Weights of a small contrastive image-text model: text encoder norm rmsnorm, batches of 64.
Rows from block 6 of the text encoder of a small contrastive image-text model, named by matrix and row number. Rows with one number belong to one neuron. Each number is 50 + 12 x the weight over its row's rms, rounded and kept within 0 to 99. All counts start at 0. After the name is the row's rms in percent of the matrix's.
After each neuron's rows are labels from the 100 texts, of 14976, where the neuron reaches its highest value: "fires on" is the input token at the peak. Only what is clearly more common there than usual is listed. The data: photos with spoken descriptions (Open Images, Localized Narratives).
# fc1: MLP up (text_encoder.blocks.6.mlp.fc1.weight, 1024x256), inputs 0-255
# fc2: MLP down (text_encoder.blocks.6.mlp.fc2.weight, 256x1024, transposed), outputs 0-255

fc1.624 143:69 50 55 51 51 69 59 42 76 38 55 42 55 50 60 48 32 61 45 50 45 58 59 36 39 65 54 57 54 49 62 52 48 60 53 52 54 91 71 53 49 55 41 36 24 71 39 36 46 77 62 54 21 43 26 42 32 42 46 38 51 53 63 50 35 53 37 34 65 43 55 46 45 20 32 63 57 37 39 54 42 42 54 49 60 36 67 63 48 55 62 44 52 55 63 45 37 52 67 34 42 57 65 28 58 72 48 44 58 65 48 46 77 35 68 57 42 49 36 32 56 41 44 72 64 70 58 63 58 36 63 63 56 44 48 49 40 29 54 44 59 45 76 41 50 34 49 55 64 46 60 45 40 56 71 52 65 47 57 32 50 41 49 48 42 61 36 51 36 45 54 52 77 48 48 60 53 41 28 48 43 40 44 52 52 45 48 61 31 46 59 49 61 48 39 34 49 34 50 84 54 43 43 39 44 56 57 53 52 46 28 54 58 53 24 56 62 62 42 31 44 46 26 73 57 51 49 47 45 44 75 65 48 47 40 45 63 32 77 55 32 58 48 52 46 57 52 43 55 36 52 67 38 52 74 56
fc2.624 117:64 30 33 49 60 51 30 44 71 57 53 36 46 57 39 64 31 57 50 49 43 63 66 59 49 35 33 42 51 36 44 46 44 62 54 52 65 58 57 54 51 35 46 41 46 49 47 67 73 55 44 44 61 70 53 43 37 76 73 54 48 43 65 72 52 34 71 55 73 38 52 32 55 52 52 51 45 41 48 54 70 32 43 47 58 54 39 61 48 54 48 47 67 55 37 51 45 57 50 38 73 41 72 52 43 62 18 60 31 64 53 46 26 46 47 49 57 74 75 68 60 51 40 42 38 62 63 57 82 29 37 56 48 46 55 27 54 37 46 29 49 49 30 50 59 58 26 48 37 52 53 59 53 41 47 52 45 38 58 47 44 43 35 65 61 68 66 53 41 27 41 45 45 78 41 47 57 44 51 30 48 59 65 46 35 53 55 51 44 46 40 41 64 53 37 58 63 49 35 58 54 54 68 52 31 65 64 64 40 55 43 55 48 24 37 40 67 39 63 34 70 62 52 67 52 48 49 60 48 66 64 67 48 53 60 66 66 67 40 32 45 75 73 39 38 37 64 48 43 48 46 50 55 50 55 36
fires on: "near"; "those"; "completely"; "ribbons"

fc1.600 071:60 50 47 40 39 55 42 56 34 36 61 46 47 44 62 62 25 32 54 59 51 44 43 42 44 62 53 43 56 62 40 34 53 56 59 65 48 47 40 59 49 53 47 28 51 44 41 47 39 40 43 41 41 39 55 35 55 34 37 50 60 45 66 42 67 50 56 61 52 54 50 47 62 87 69 70 40 36 38 46 43 49 52 62 38 35 55 30 55 49 69 40 47 57 47 79 57 69 36 59 38 66 59 57 60 23 21 61 55 53 44 46 44 28 58 30 50 54 56 26 47 55 30 36 41 57 38 39 77 85 60 46 38 41 54 72 52 60 64 57 43 48 53 61 53 44 57 55 53 52 64 58 44 45 54 57 39 55 62 37 30 63 50 60 36 49 66 45 71 47 83 34 53 65 62 34 31 46 34 57 35 65 27 38 43 48 47 71 41 43 63 51 53 30 61 37 60 43 71 51 50 54 54 55 37 56 50 47 33 42 41 41 46 42 39 47 68 49 52 46 29 39 58 55 53 67 44 42 46 62 71 40 48 38 49 59 35 34 45 09 53 43 52 52 49 51 47 32 75 42 47 54 56 49 77 65
fc2.600 040:43 85 60 66 42 57 77 51 42 60 30 45 56 57 51 43 58 49 32 53 57 29 53 48 32 49 56 36 64 39 54 49 44 51 35 31 36 50 51 60 30 46 39 50 52 71 73 55 59 53 52 44 53 50 39 29 44 53 39 64 72 61 50 33 45 43 67 58 70 68 45 61 64 52 43 73 47 65 50 36 36 46 57 54 53 57 47 42 29 56 51 79 47 53 50 44 42 40 62 55 53 44 64 51 57 48 62 57 37 40 50 41 20 52 53 49 68 52 62 53 22 39 64 78 47 42 39 46 25 58 56 31 47 57 61 62 51 36 48 45 40 49 49 55 37 46 50 56 52 23 41 53 40 47 35 50 61 61 38 22 36 57 49 44 59 52 49 52 53 63 64 49 57 59 37 71 35 49 50 24 37 50 53 60 33 70 53 38 53 40 27 21 62 39 66 58 59 47 58 56 41 88 42 31 49 33 48 60 48 49 29 69 59 51 54 51 40 48 57 62 62 22 58 44 39 54 56 52 68 49 62 47 35 55 64 63 41 50 61 66 64 62 51 46 50 57 48 59 22 37 58 56 26 54 52 46
fires on: "couch"; "blanket"; "white"; "tables"

fc1.529 105:58 53 53 60 42 38 41 59 62 51 66 54 50 48 51 40 39 45 58 52 50 45 39 46 52 66 43 63 26 46 34 37 48 56 53 60 56 73 55 68 30 45 34 36 63 52 44 29 50 62 58 41 49 41 40 36 33 47 48 49 49 38 35 33 63 50 65 60 47 62 37 47 41 32 51 65 46 56 57 56 66 48 53 50 40 43 54 49 57 57 56 36 45 58 57 44 40 54 44 64 56 18 49 51 64 53 50 69 43 54 49 51 59 42 52 67 61 73 68 55 74 25 54 46 49 49 30 70 29 51 43 60 87 34 60 56 29 49 27 53 53 58 29 84 25 42 23 30 54 69 48 79 46 76 60 47 51 57 36 44 59 60 38 57 82 36 60 51 46 54 33 51 46 55 57 34 43 66 56 54 65 41 60 48 70 44 62 61 34 36 63 32 45 46 38 56 66 48 36 29 33 46 44 55 38 57 42 52 63 45 67 60 42 50 47 53 55 41 36 48 47 66 50 48 50 57 60 51 48 41 44 74 63 57 48 73 67 59 48 43 30 62 48 61 59 44 27 64 39 46 26 51 46 68 61 62
fc2.529 101:54 50 64 40 58 29 50 73 42 40 52 57 45 59 63 37 55 45 41 54 59 72 44 51 23 62 50 61 49 62 70 54 36 54 47 46 50 38 32 53 57 44 33 66 56 58 60 58 50 62 49 54 61 50 62 54 63 58 49 59 35 62 34 34 70 67 44 44 38 33 54 22 48 37 59 52 48 44 55 62 29 68 33 46 58 64 53 60 68 38 63 58 72 56 37 68 45 37 48 52 30 29 42 60 57 69 39 58 63 67 44 35 60 53 51 54 31 75 44 42 67 50 31 65 61 34 54 60 48 40 45 38 45 72 53 57 42 38 25 56 39 31 57 44 37 35 60 35 53 39 54 41 46 84 51 53 57 53 29 56 58 35 20 40 27 46 43 61 35 19 41 53 57 62 36 30 38 48 39 43 40 53 46 59 53 43 58 32 35 73 47 51 50 46 47 40 56 51 56 38 45 50 51 53 69 61 54 49 34 58 52 53 50 48 52 43 53 54 49 51 53 38 46 52 49 49 51 49 48 45 52 73 46 49 32 42 64 40 75 56 60 57 71 45 42 85 60 36 35 09 41 37 36 48 53 48
fires on: "black"; "sketch"

fc1.11 091:48 29 56 50 57 67 57 64 54 32 50 39 50 55 48 68 40 66 48 40 45 70 64 51 52 41 71 71 52 44 37 70 38 34 61 61 57 45 31 47 47 48 49 43 56 40 42 64 57 36 38 50 39 56 54 57 57 40 26 08 53 64 36 43 51 52 71 45 35 37 50 40 32 48 53 35 41 62 31 38 66 65 50 54 39 71 43 33 51 41 47 34 47 37 62 39 51 37 75 43 35 48 40 49 59 70 31 33 39 65 49 53 27 42 56 70 49 42 49 62 46 28 56 55 41 47 41 60 55 60 45 46 49 54 59 38 51 41 66 40 65 63 63 78 46 33 47 37 52 63 42 52 46 49 50 32 51 83 48 64 38 74 58 45 42 61 68 60 37 52 29 54 40 50 42 48 46 48 43 61 56 52 51 49 44 57 28 49 56 54 52 46 55 44 50 82 39 47 61 56 55 57 55 57 58 66 54 12 41 43 37 33 38 41 51 59 43 48 48 47 41 62 78 50 56 44 34 39 30 45 29 39 44 59 23 38 63 41 53 43 49 67 37 30 66 42 41 59 58 50 41 68 33 60 39 52
fc2.11 082:38 40 61 47 51 52 63 62 42 49 50 41 45 54 35 30 64 38 44 46 92 53 63 24 46 65 72 26 53 60 54 33 65 48 56 56 55 79 58 59 47 46 64 30 33 35 52 56 22 81 51 54 57 39 50 41 41 54 53 53 47 34 56 58 49 53 62 42 51 73 46 40 35 42 54 59 40 65 47 53 47 65 52 15 48 57 46 54 45 60 41 67 33 43 45 49 39 36 43 48 64 51 68 54 56 47 62 64 69 51 64 25 49 47 44 37 39 41 51 60 39 44 56 55 32 55 40 40 66 32 28 41 51 43 39 46 66 53 42 27 42 48 48 42 68 60 34 43 42 64 47 59 55 53 74 49 53 38 45 54 41 46 75 50 37 71 53 34 41 46 37 49 61 61 21 67 55 38 41 46 44 26 67 46 49 30 47 39 41 63 32 46 56 64 38 55 47 53 44 50 41 45 33 47 46 63 59 53 54 43 53 50 43 53 49 38 61 38 49 53 41 53 45 34 46 27 15 44 44 52 68 57 46 59 51 46 56 59 51 46 58 57 71 38 24 74 46 50 73 32 56 27 63 52 51 47
fires on: "sitting"; "talking"

fc1.144 078:75 44 46 35 51 68 45 56 44 64 52 42 48 33 72 52 24 57 67 52 43 61 55 54 61 65 77 54 36 61 30 62 33 49 49 58 37 58 76 53 61 59 47 44 43 38 47 56 63 50 37 44 58 46 53 63 46 52 49 45 68 51 40 31 74 57 34 48 40 72 53 36 58 30 63 64 33 53 50 56 55 41 47 26 51 48 43 41 39 47 37 62 37 57 44 43 59 55 59 73 45 65 33 57 42 58 38 49 48 53 49 62 46 44 37 67 64 47 46 50 69 33 56 53 56 65 46 47 37 50 68 34 47 68 41 37 36 69 53 45 55 50 40 30 32 50 52 46 57 77 54 52 51 36 48 48 58 39 29 45 54 44 46 52 26 57 71 80 59 55 56 14 59 22 62 39 53 50 47 44 51 52 55 74 53 40 44 58 67 50 51 25 54 59 34 54 56 50 42 53 71 45 36 35 49 39 70 65 63 39 50 43 33 57 35 32 65 61 61 40 40 73 33 53 55 29 52 57 61 55 53 44 42 54 50 63 58 64 46 68 51 55 52 30 39 58 41 84 55 44 31 60 60 53 66 68
fc2.144 091:09 47 42 67 38 43 69 49 29 51 21 48 48 58 72 68 53 50 58 48 72 55 72 47 40 50 36 39 55 38 69 66 45 62 39 64 45 36 51 60 63 55 68 37 48 51 52 60 54 57 28 66 41 52 46 46 50 67 68 62 62 58 42 74 52 66 53 35 39 61 49 41 35 37 65 39 31 69 45 62 38 61 59 48 56 61 50 55 37 62 61 35 41 38 41 54 51 35 65 41 64 63 36 47 32 42 52 42 54 68 46 54 47 54 40 50 33 48 26 63 33 51 48 55 41 49 50 61 51 44 52 48 44 35 49 53 57 67 70 30 67 54 47 61 41 57 49 40 31 42 34 53 54 62 35 51 50 36 30 34 39 73 49 65 42 65 53 50 29 67 41 45 34 56 46 58 52 36 34 42 44 27 51 57 39 58 54 62 26 45 44 55 52 66 62 55 32 63 65 29 40 57 43 39 72 59 42 48 54 52 48 65 43 53 43 26 65 41 42 51 55 75 53 60 55 53 40 61 49 55 43 62 30 47 51 60 39 43 34 46 74 45 61 51 30 49 59 49 53 29 57 14 62 61 60 39
fires on: "behind"

fc1.517 117:77 63 51 67 41 61 55 48 46 45 40 65 50 47 39 41 66 40 43 54 46 64 45 37 57 53 64 53 41 68 23 46 46 52 66 49 58 51 70 39 41 48 61 53 47 54 57 59 39 60 31 55 53 36 54 46 45 55 37 60 41 53 44 48 56 80 49 63 47 59 43 48 43 52 48 51 45 44 51 45 70 58 82 41 46 53 68 49 28 56 55 52 37 41 52 55 48 66 35 46 59 47 34 50 58 54 64 74 56 43 82 61 44 65 44 51 41 71 91 42 79 61 60 55 49 60 62 80 40 41 45 47 44 48 53 68 27 55 37 41 50 43 50 46 35 50 49 57 27 63 58 44 51 38 63 52 67 34 44 34 38 42 64 41 39 39 53 63 48 52 52 57 42 48 46 66 57 76 68 54 48 53 50 47 28 45 53 61 44 53 45 44 63 60 33 46 81 75 25 60 36 51 49 43 46 62 39 49 46 59 37 62 48 47 45 51 72 61 62 65 63 46 64 57 51 54 59 56 69 61 37 54 53 57 43 40 22 37 59 84 46 58 55 62 36 52 46 84 44 75 41 43 46 28 46 43
fc2.517 128:45 49 55 35 55 69 56 52 60 52 59 51 49 61 67 47 61 49 46 44 58 32 50 59 59 51 48 56 40 46 41 36 61 55 38 49 51 27 54 83 42 68 50 29 37 45 55 36 65 50 57 55 64 61 49 45 21 43 59 40 48 42 43 64 41 50 45 40 35 45 27 78 26 50 57 50 55 57 43 47 26 46 57 56 68 41 51 76 42 54 36 44 70 49 33 34 47 68 82 41 65 41 77 48 34 29 59 55 62 44 53 51 62 51 29 36 58 53 50 39 35 57 48 63 60 46 56 51 59 41 69 55 20 45 42 51 38 42 50 27 37 49 34 32 43 38 46 33 59 41 80 48 65 41 55 47 74 46 52 46 60 45 58 43 37 31 54 53 49 35 55 44 69 70 64 53 41 52 65 43 49 50 75 42 67 53 62 41 56 57 53 43 46 74 69 51 49 25 60 55 70 63 49 53 48 60 57 45 64 46 36 39 60 48 49 46 33 60 55 65 39 54 66 60 44 55 57 55 67 35 60 43 40 46 33 66 48 65 71 47 67 74 52 28 52 33 28 58 48 57 41 61 56 37 60 35
fires on: "black"; "telephone"; "chocolate"; "pair"

fc1.503 085:61 47 61 67 51 66 38 60 38 29 58 54 45 63 44 55 55 63 48 54 55 26 40 35 36 53 40 49 47 42 43 35 42 51 57 47 24 66 78 41 28 21 53 54 57 71 42 49 40 58 60 50 35 46 19 47 42 49 69 45 64 56 35 63 74 56 30 53 59 48 41 55 44 67 42 44 38 44 48 49 46 74 39 50 59 53 62 45 39 55 52 29 48 62 50 50 45 44 50 52 34 40 37 37 44 49 60 49 56 53 49 83 64 50 35 67 35 43 42 38 66 47 39 45 56 53 40 63 44 41 37 36 43 72 38 24 58 35 45 48 49 50 60 50 46 50 62 60 48 61 49 66 68 40 35 64 59 46 36 59 68 66 72 36 48 66 59 67 67 62 69 57 58 58 61 55 47 63 33 38 57 48 24 56 50 55 67 59 75 32 47 48 28 74 66 35 37 61 42 61 65 58 69 60 42 39 63 51 34 42 53 48 64 54 57 59 45 45 52 60 65 33 58 36 69 43 53 60 54 53 51 56 50 65 38 36 42 38 59 38 65 56 50 24 71 52 59 41 41 44 44 86 53 49 67 56
fc2.503 105:58 53 58 56 51 44 46 56 64 28 67 30 34 48 50 49 64 49 34 58 66 61 69 45 60 44 44 38 62 53 56 38 62 57 46 39 47 58 52 39 76 27 58 40 53 60 63 65 46 58 41 51 53 30 62 50 64 62 25 46 34 56 58 69 39 67 44 45 24 53 59 45 27 54 42 63 46 70 70 50 48 55 50 41 47 48 59 66 51 55 72 42 61 59 60 41 45 29 40 57 46 39 52 47 44 48 63 40 50 40 41 37 58 50 34 68 48 50 60 49 58 59 67 64 50 20 45 34 55 54 56 66 57 39 53 70 53 49 63 53 48 33 45 34 51 70 60 49 25 43 26 49 57 44 63 45 35 55 56 48 62 42 37 43 61 36 46 48 54 33 51 32 61 36 65 30 59 57 64 59 64 48 40 43 59 70 34 66 20 38 66 54 71 48 47 49 57 36 56 11 57 32 59 61 71 49 40 60 59 48 58 63 52 66 62 62 45 25 51 61 34 61 35 50 50 59 48 32 45 63 49 41 44 49 50 55 34 45 62 26 66 65 87 44 37 37 51 63 37 42 53 55 35 68 53 51
fires on: "behind"; "smiling"; "backside"

fc1.693 099:42 55 38 71 55 55 34 47 31 39 37 51 57 40 51 45 42 73 51 41 68 58 62 58 65 57 47 61 52 47 55 43 53 65 50 81 37 33 57 28 59 54 69 43 23 69 51 74 77 50 91 46 42 56 44 52 70 61 44 60 40 42 38 39 52 71 58 56 56 30 57 42 44 58 66 57 47 40 45 32 55 38 48 38 72 54 52 47 45 61 56 47 37 47 47 48 58 38 47 56 50 32 62 44 47 53 78 48 56 73 43 63 55 49 40 60 44 37 54 51 41 75 55 45 52 51 62 54 50 32 52 46 56 61 52 41 38 57 55 63 42 57 49 66 30 60 66 54 59 66 37 56 37 63 72 45 21 48 55 62 78 60 55 42 40 35 62 72 41 54 48 54 71 51 64 61 54 61 52 68 34 35 55 53 50 48 27 29 48 52 51 41 57 45 43 62 62 55 40 60 36 40 48 36 39 64 50 58 51 50 38 36 28 49 46 50 73 41 64 54 61 57 51 48 55 17 75 50 54 48 45 72 73 64 40 28 41 49 45 39 39 60 38 47 61 51 53 43 74 51 43 69 41 49 37 43
fc2.693 065:38 43 44 36 45 51 56 64 71 63 62 50 40 38 45 33 35 39 65 47 55 63 52 45 62 51 55 51 45 46 77 43 18 70 40 35 41 37 51 62 50 55 35 44 48 33 46 51 45 55 48 62 47 53 67 62 32 51 63 35 47 69 71 39 48 59 51 55 26 65 61 46 59 46 43 33 70 46 40 57 57 35 67 52 50 60 32 28 47 45 52 36 49 29 62 70 62 44 53 65 36 49 47 36 42 52 21 57 46 34 38 55 44 56 32 50 52 21 28 52 44 42 52 25 45 33 57 48 52 68 42 40 41 64 64 42 64 44 62 52 45 56 63 60 52 55 69 73 52 79 51 49 60 28 61 53 59 65 56 41 48 46 58 43 40 60 47 63 51 47 61 41 55 37 69 53 36 38 40 29 54 41 57 59 35 41 51 63 52 34 42 42 23 46 61 38 43 42 62 66 52 46 50 60 55 57 62 70 53 54 60 48 57 66 68 44 25 45 51 55 45 51 31 29 55 56 63 40 47 84 43 46 32 38 44 51 50 63 50 42 44 66 38 67 58 61 47 43 20 63 22 37 38 68 49 50
fires on: "sitting"; "watermark"; "have"; "pedestal"

fc1.146 055:72 56 55 44 56 54 50 48 67 66 55 31 38 65 55 56 42 48 56 38 38 33 23 52 55 49 40 66 28 41 74 56 37 40 55 63 53 54 30 56 56 47 34 36 39 48 59 36 60 40 47 55 54 48 21 63 42 45 53 31 42 34 44 42 46 53 52 51 38 57 35 47 41 76 30 51 52 44 42 57 32 31 40 28 49 57 48 57 38 41 58 71 41 53 38 73 54 46 42 47 51 43 51 70 62 43 52 53 60 31 47 47 53 58 61 81 69 44 58 48 35 64 67 34 48 59 64 60 42 56 65 47 53 58 52 50 48 33 73 43 59 58 44 45 59 41 59 58 54 42 31 62 54 36 50 45 79 57 37 60 62 58 53 50 33 69 57 49 63 43 48 27 74 42 36 60 46 39 53 42 55 61 49 37 39 57 58 55 36 59 40 49 42 56 48 58 51 53 63 56 47 49 39 60 00 47 31 53 64 52 54 45 43 51 39 66 52 58 47 43 48 72 37 60 55 32 37 48 59 53 31 33 42 74 34 36 44 66 46 53 55 67 61 36 25 75 58 61 61 52 41 59 60 50 74 60
fc2.146 034:57 27 71 42 25 47 39 51 37 43 54 70 52 54 32 58 34 27 32 45 30 62 76 62 27 22 30 52 57 40 67 68 58 68 41 18 48 33 62 41 40 55 68 68 41 60 33 67 46 66 69 35 60 56 52 71 53 45 57 49 66 48 65 58 60 41 33 53 74 68 36 64 54 53 41 56 62 57 43 65 50 70 46 57 61 53 56 74 46 51 46 63 32 79 37 50 30 49 45 67 62 46 40 42 56 38 46 58 61 67 54 42 35 49 48 41 42 44 59 62 36 53 63 30 40 40 37 41 59 53 48 53 50 54 57 62 49 40 49 61 42 39 46 50 45 45 59 63 50 50 69 51 65 46 35 45 62 40 33 33 55 38 22 54 70 36 51 39 47 58 58 59 41 39 70 42 51 52 63 57 50 69 35 65 46 40 63 42 54 38 45 58 53 57 44 49 38 53 29 78 43 52 40 48 48 36 35 61 43 75 53 26 52 47 48 56 41 52 62 48 58 42 60 33 47 52 63 49 50 56 59 63 72 63 52 39 50 62 59 66 34 65 59 67 45 62 55 41 60 50 51 65 61 54 46 47
fires on: "near"

fc1.661 076:78 62 47 50 58 63 41 48 57 52 53 66 54 58 56 67 62 37 38 57 55 38 52 43 53 74 52 37 40 75 63 36 44 42 38 47 43 21 41 55 35 50 46 52 49 55 50 48 47 69 48 48 27 59 45 62 58 43 42 44 38 45 29 40 49 71 59 42 58 29 45 50 72 44 40 34 44 42 37 67 49 58 51 33 46 58 59 27 31 67 31 45 61 48 47 42 65 58 21 59 40 43 78 17 35 34 39 48 54 53 49 59 47 45 63 38 39 66 46 38 51 32 51 46 15 36 30 58 52 72 57 49 62 57 53 48 60 73 45 42 58 70 63 52 47 22 50 94 45 43 58 58 59 59 74 55 36 38 46 60 63 35 69 53 42 45 33 41 64 65 56 35 67 47 47 50 62 76 42 64 51 55 62 51 50 53 45 44 72 64 55 63 45 60 60 61 50 51 77 50 44 48 69 51 52 52 41 35 48 44 64 47 27 57 48 42 54 30 42 45 55 39 49 43 35 58 69 52 58 56 53 52 58 54 56 53 42 52 35 47 41 44 47 53 38 54 45 37 47 31 43 35 40 60 61 61
fc2.661 054:63 37 70 44 44 29 24 42 53 43 34 42 31 63 62 51 38 43 35 55 45 88 47 64 54 29 49 48 41 38 60 42 60 59 35 61 58 51 50 45 26 68 46 32 53 49 66 53 50 38 25 55 70 33 32 48 63 48 58 55 48 74 51 57 37 41 63 39 56 46 48 62 38 56 36 79 54 68 53 45 37 61 40 36 47 57 46 66 45 59 43 42 36 69 44 52 39 29 50 58 53 39 48 53 66 38 58 38 42 36 22 40 46 50 64 33 57 53 63 59 37 51 58 55 50 59 37 45 56 48 56 53 40 36 35 42 46 63 45 33 63 57 46 60 50 62 43 55 51 50 63 55 38 33 64 50 73 41 60 74 60 52 53 61 53 29 32 55 43 60 55 33 45 45 46 46 51 54 42 52 41 60 33 62 51 53 19 52 52 65 49 56 37 61 36 67 32 78 45 62 44 47 26 64 47 52 54 40 46 60 46 91 50 75 53 45 39 19 33 56 61 52 51 38 47 71 53 49 60 41 56 51 46 67 32 56 35 42 75 60 41 51 47 48 64 64 45 58 55 52 69 49 61 42 44 48
fires on: "sitting"; "river"; "seated"

fc1.687 084:57 55 41 55 75 48 44 58 79 40 47 59 57 50 50 42 51 42 57 53 50 57 40 60 48 75 40 34 47 57 53 61 57 58 43 41 43 45 62 54 70 57 35 44 63 37 83 54 52 69 35 41 54 61 52 31 41 34 47 28 44 36 33 51 56 62 61 51 51 58 66 27 32 68 44 48 38 51 48 24 60 55 36 51 51 69 70 50 40 69 65 57 34 42 74 52 67 47 24 63 43 46 41 77 47 54 73 37 49 53 46 36 37 56 42 60 53 52 44 53 54 52 46 50 48 39 60 38 38 39 42 42 59 38 21 57 56 52 34 39 51 65 53 51 64 38 66 63 55 61 45 48 45 69 60 54 50 65 54 51 55 70 40 49 53 58 52 54 50 57 56 29 47 61 56 49 28 73 54 64 50 28 35 50 39 54 45 63 70 49 50 39 55 46 66 60 53 39 38 57 50 62 55 51 50 52 44 27 42 57 61 47 75 68 60 61 43 64 54 72 38 64 68 65 51 36 75 35 48 31 49 49 27 48 10 60 48 47 35 51 74 40 46 47 53 44 63 49 42 63 39 41 34 76 55 68
fc2.687 138:76 43 45 43 30 52 44 65 61 60 60 35 56 52 38 35 29 46 52 52 39 41 45 58 34 35 45 55 55 48 45 54 53 52 46 39 40 47 45 28 37 46 56 49 54 60 33 50 66 45 46 30 45 56 48 40 36 73 50 56 59 44 60 55 40 20 45 22 32 53 61 68 49 34 67 54 61 37 70 50 50 60 72 41 35 56 51 59 34 62 58 59 26 47 46 66 46 61 30 22 54 59 45 44 36 36 63 38 30 40 74 57 31 57 35 43 61 51 44 56 61 51 66 39 56 62 58 30 71 58 38 53 36 57 42 55 39 56 52 57 63 84 44 64 61 53 23 79 51 49 48 29 35 57 43 53 58 52 46 29 47 55 32 52 45 53 33 49 66 64 19 60 57 45 50 45 60 44 53 45 73 61 33 62 51 46 65 46 37 44 54 56 54 55 45 20 57 51 43 35 44 66 43 46 39 56 43 58 58 79 45 62 38 35 37 56 49 54 53 67 49 52 40 57 55 40 59 58 28 45 65 57 56 43 42 51 60 65 45 54 38 63 59 46 35 57 49 42 68 81 44 37 50 62 60 33
fires on: "sitting"

fc1.471 110:60 41 43 43 43 68 40 51 58 55 67 26 58 48 50 33 48 41 65 51 60 66 62 49 40 46 55 44 59 86 54 47 48 41 53 70 62 48 74 63 37 31 55 39 35 31 58 51 59 30 47 54 44 77 55 53 43 73 77 47 27 18 41 38 53 49 45 46 56 38 47 55 55 53 68 52 87 49 55 43 51 43 60 39 47 34 55 57 74 34 60 49 68 53 52 46 34 58 41 33 67 41 68 53 38 48 36 43 58 41 51 67 41 24 49 58 48 61 49 46 63 56 35 50 29 43 30 57 54 52 45 44 57 53 44 60 50 53 49 53 47 26 42 56 36 64 55 47 55 22 54 65 19 54 38 30 59 35 42 32 54 52 44 39 44 63 70 63 39 43 61 50 50 35 47 40 59 58 65 55 47 55 58 36 39 53 54 71 40 44 54 47 44 50 46 44 48 58 48 52 33 70 47 39 44 40 42 55 69 50 68 75 61 65 50 71 53 48 44 61 51 54 76 46 42 69 48 42 66 60 27 36 60 35 47 48 42 60 39 65 60 42 45 81 75 52 42 63 45 63 51 55 62 47 60 65
fc2.471 124:51 55 56 66 65 52 64 61 60 49 43 40 35 75 46 62 70 45 53 60 53 43 34 41 59 18 57 56 45 51 60 63 30 72 11 40 48 50 67 58 70 36 46 52 47 49 51 32 36 58 47 39 55 35 61 61 45 45 49 40 62 44 49 45 31 54 57 59 56 54 39 32 49 53 26 53 36 58 53 61 50 44 46 67 46 60 52 31 54 43 54 51 48 45 55 66 34 38 40 62 64 55 53 37 44 33 60 32 45 34 57 44 50 35 52 79 41 54 47 58 69 81 58 57 39 61 71 50 34 27 57 54 58 33 48 61 39 30 61 41 52 41 37 47 30 54 51 51 53 48 45 44 46 52 47 64 43 42 65 45 61 39 49 61 53 56 28 56 63 28 43 67 47 64 70 53 55 43 36 58 62 64 45 57 52 48 45 48 51 67 52 55 60 57 67 49 64 63 41 26 56 69 32 34 79 66 55 40 38 68 52 52 61 39 41 39 42 54 54 47 20 80 70 59 37 58 47 21 34 60 46 41 49 39 43 54 41 49 31 66 45 56 60 41 44 62 49 80 45 37 55 39 62 42 37 44
fires on: "behind"; "<end>"; "towards"; "are"

fc1.692 089:42 48 37 52 21 46 45 38 32 43 43 33 59 40 45 55 37 66 54 46 73 59 63 34 62 58 72 32 25 51 64 44 42 34 50 46 66 42 56 59 35 49 34 47 63 53 73 44 37 49 35 55 39 59 63 34 66 24 53 69 44 56 42 38 36 50 49 40 58 52 45 29 76 39 46 56 38 40 41 40 38 57 40 31 69 40 77 42 35 47 60 78 43 51 36 44 59 38 40 67 43 68 57 50 45 52 20 59 56 46 66 49 47 62 47 43 75 49 36 43 62 50 59 51 49 39 55 55 68 51 78 40 59 62 69 52 49 42 53 37 61 64 56 43 33 60 60 34 38 47 47 44 41 42 68 33 47 47 75 70 63 59 54 56 69 54 47 58 60 48 43 56 47 26 55 39 41 36 35 59 58 58 63 55 71 50 43 59 44 61 59 53 72 36 44 53 59 47 29 48 56 34 44 55 56 58 55 34 52 44 39 47 39 50 50 61 57 47 40 56 60 34 41 64 59 57 39 53 59 58 47 38 50 48 51 50 74 33 58 38 65 33 96 25 41 54 58 43 66 35 44 46 46 41 48 48
fc2.692 111:41 57 37 61 54 53 47 39 47 55 54 39 51 41 28 39 62 40 52 47 34 64 68 56 38 47 40 60 19 56 42 43 42 38 47 61 47 54 58 51 55 44 59 56 28 48 58 57 62 47 41 59 42 34 64 55 70 29 60 43 43 45 46 24 64 43 48 49 44 55 69 42 38 36 51 20 61 56 41 46 39 47 48 61 52 53 60 65 38 82 25 34 41 36 61 54 38 52 53 46 59 69 49 53 46 59 62 61 66 59 54 66 35 48 55 45 52 66 67 77 33 40 57 56 65 44 53 30 60 54 22 66 43 41 39 53 42 48 29 50 53 56 54 31 77 61 60 61 54 46 56 40 41 69 51 72 53 61 41 32 37 51 40 18 38 65 51 45 49 29 42 57 68 40 36 37 43 51 45 46 55 42 19 26 34 47 34 57 34 82 57 53 49 67 73 47 36 34 41 52 43 52 63 57 61 57 46 48 48 52 54 60 40 22 27 26 48 66 46 39 54 72 56 39 35 41 58 41 57 58 71 55 50 69 41 50 61 48 53 62 44 56 69 64 42 50 42 47 54 46 48 62 55 40 49 57
fires on: "couch"; "spoons"; "pillows"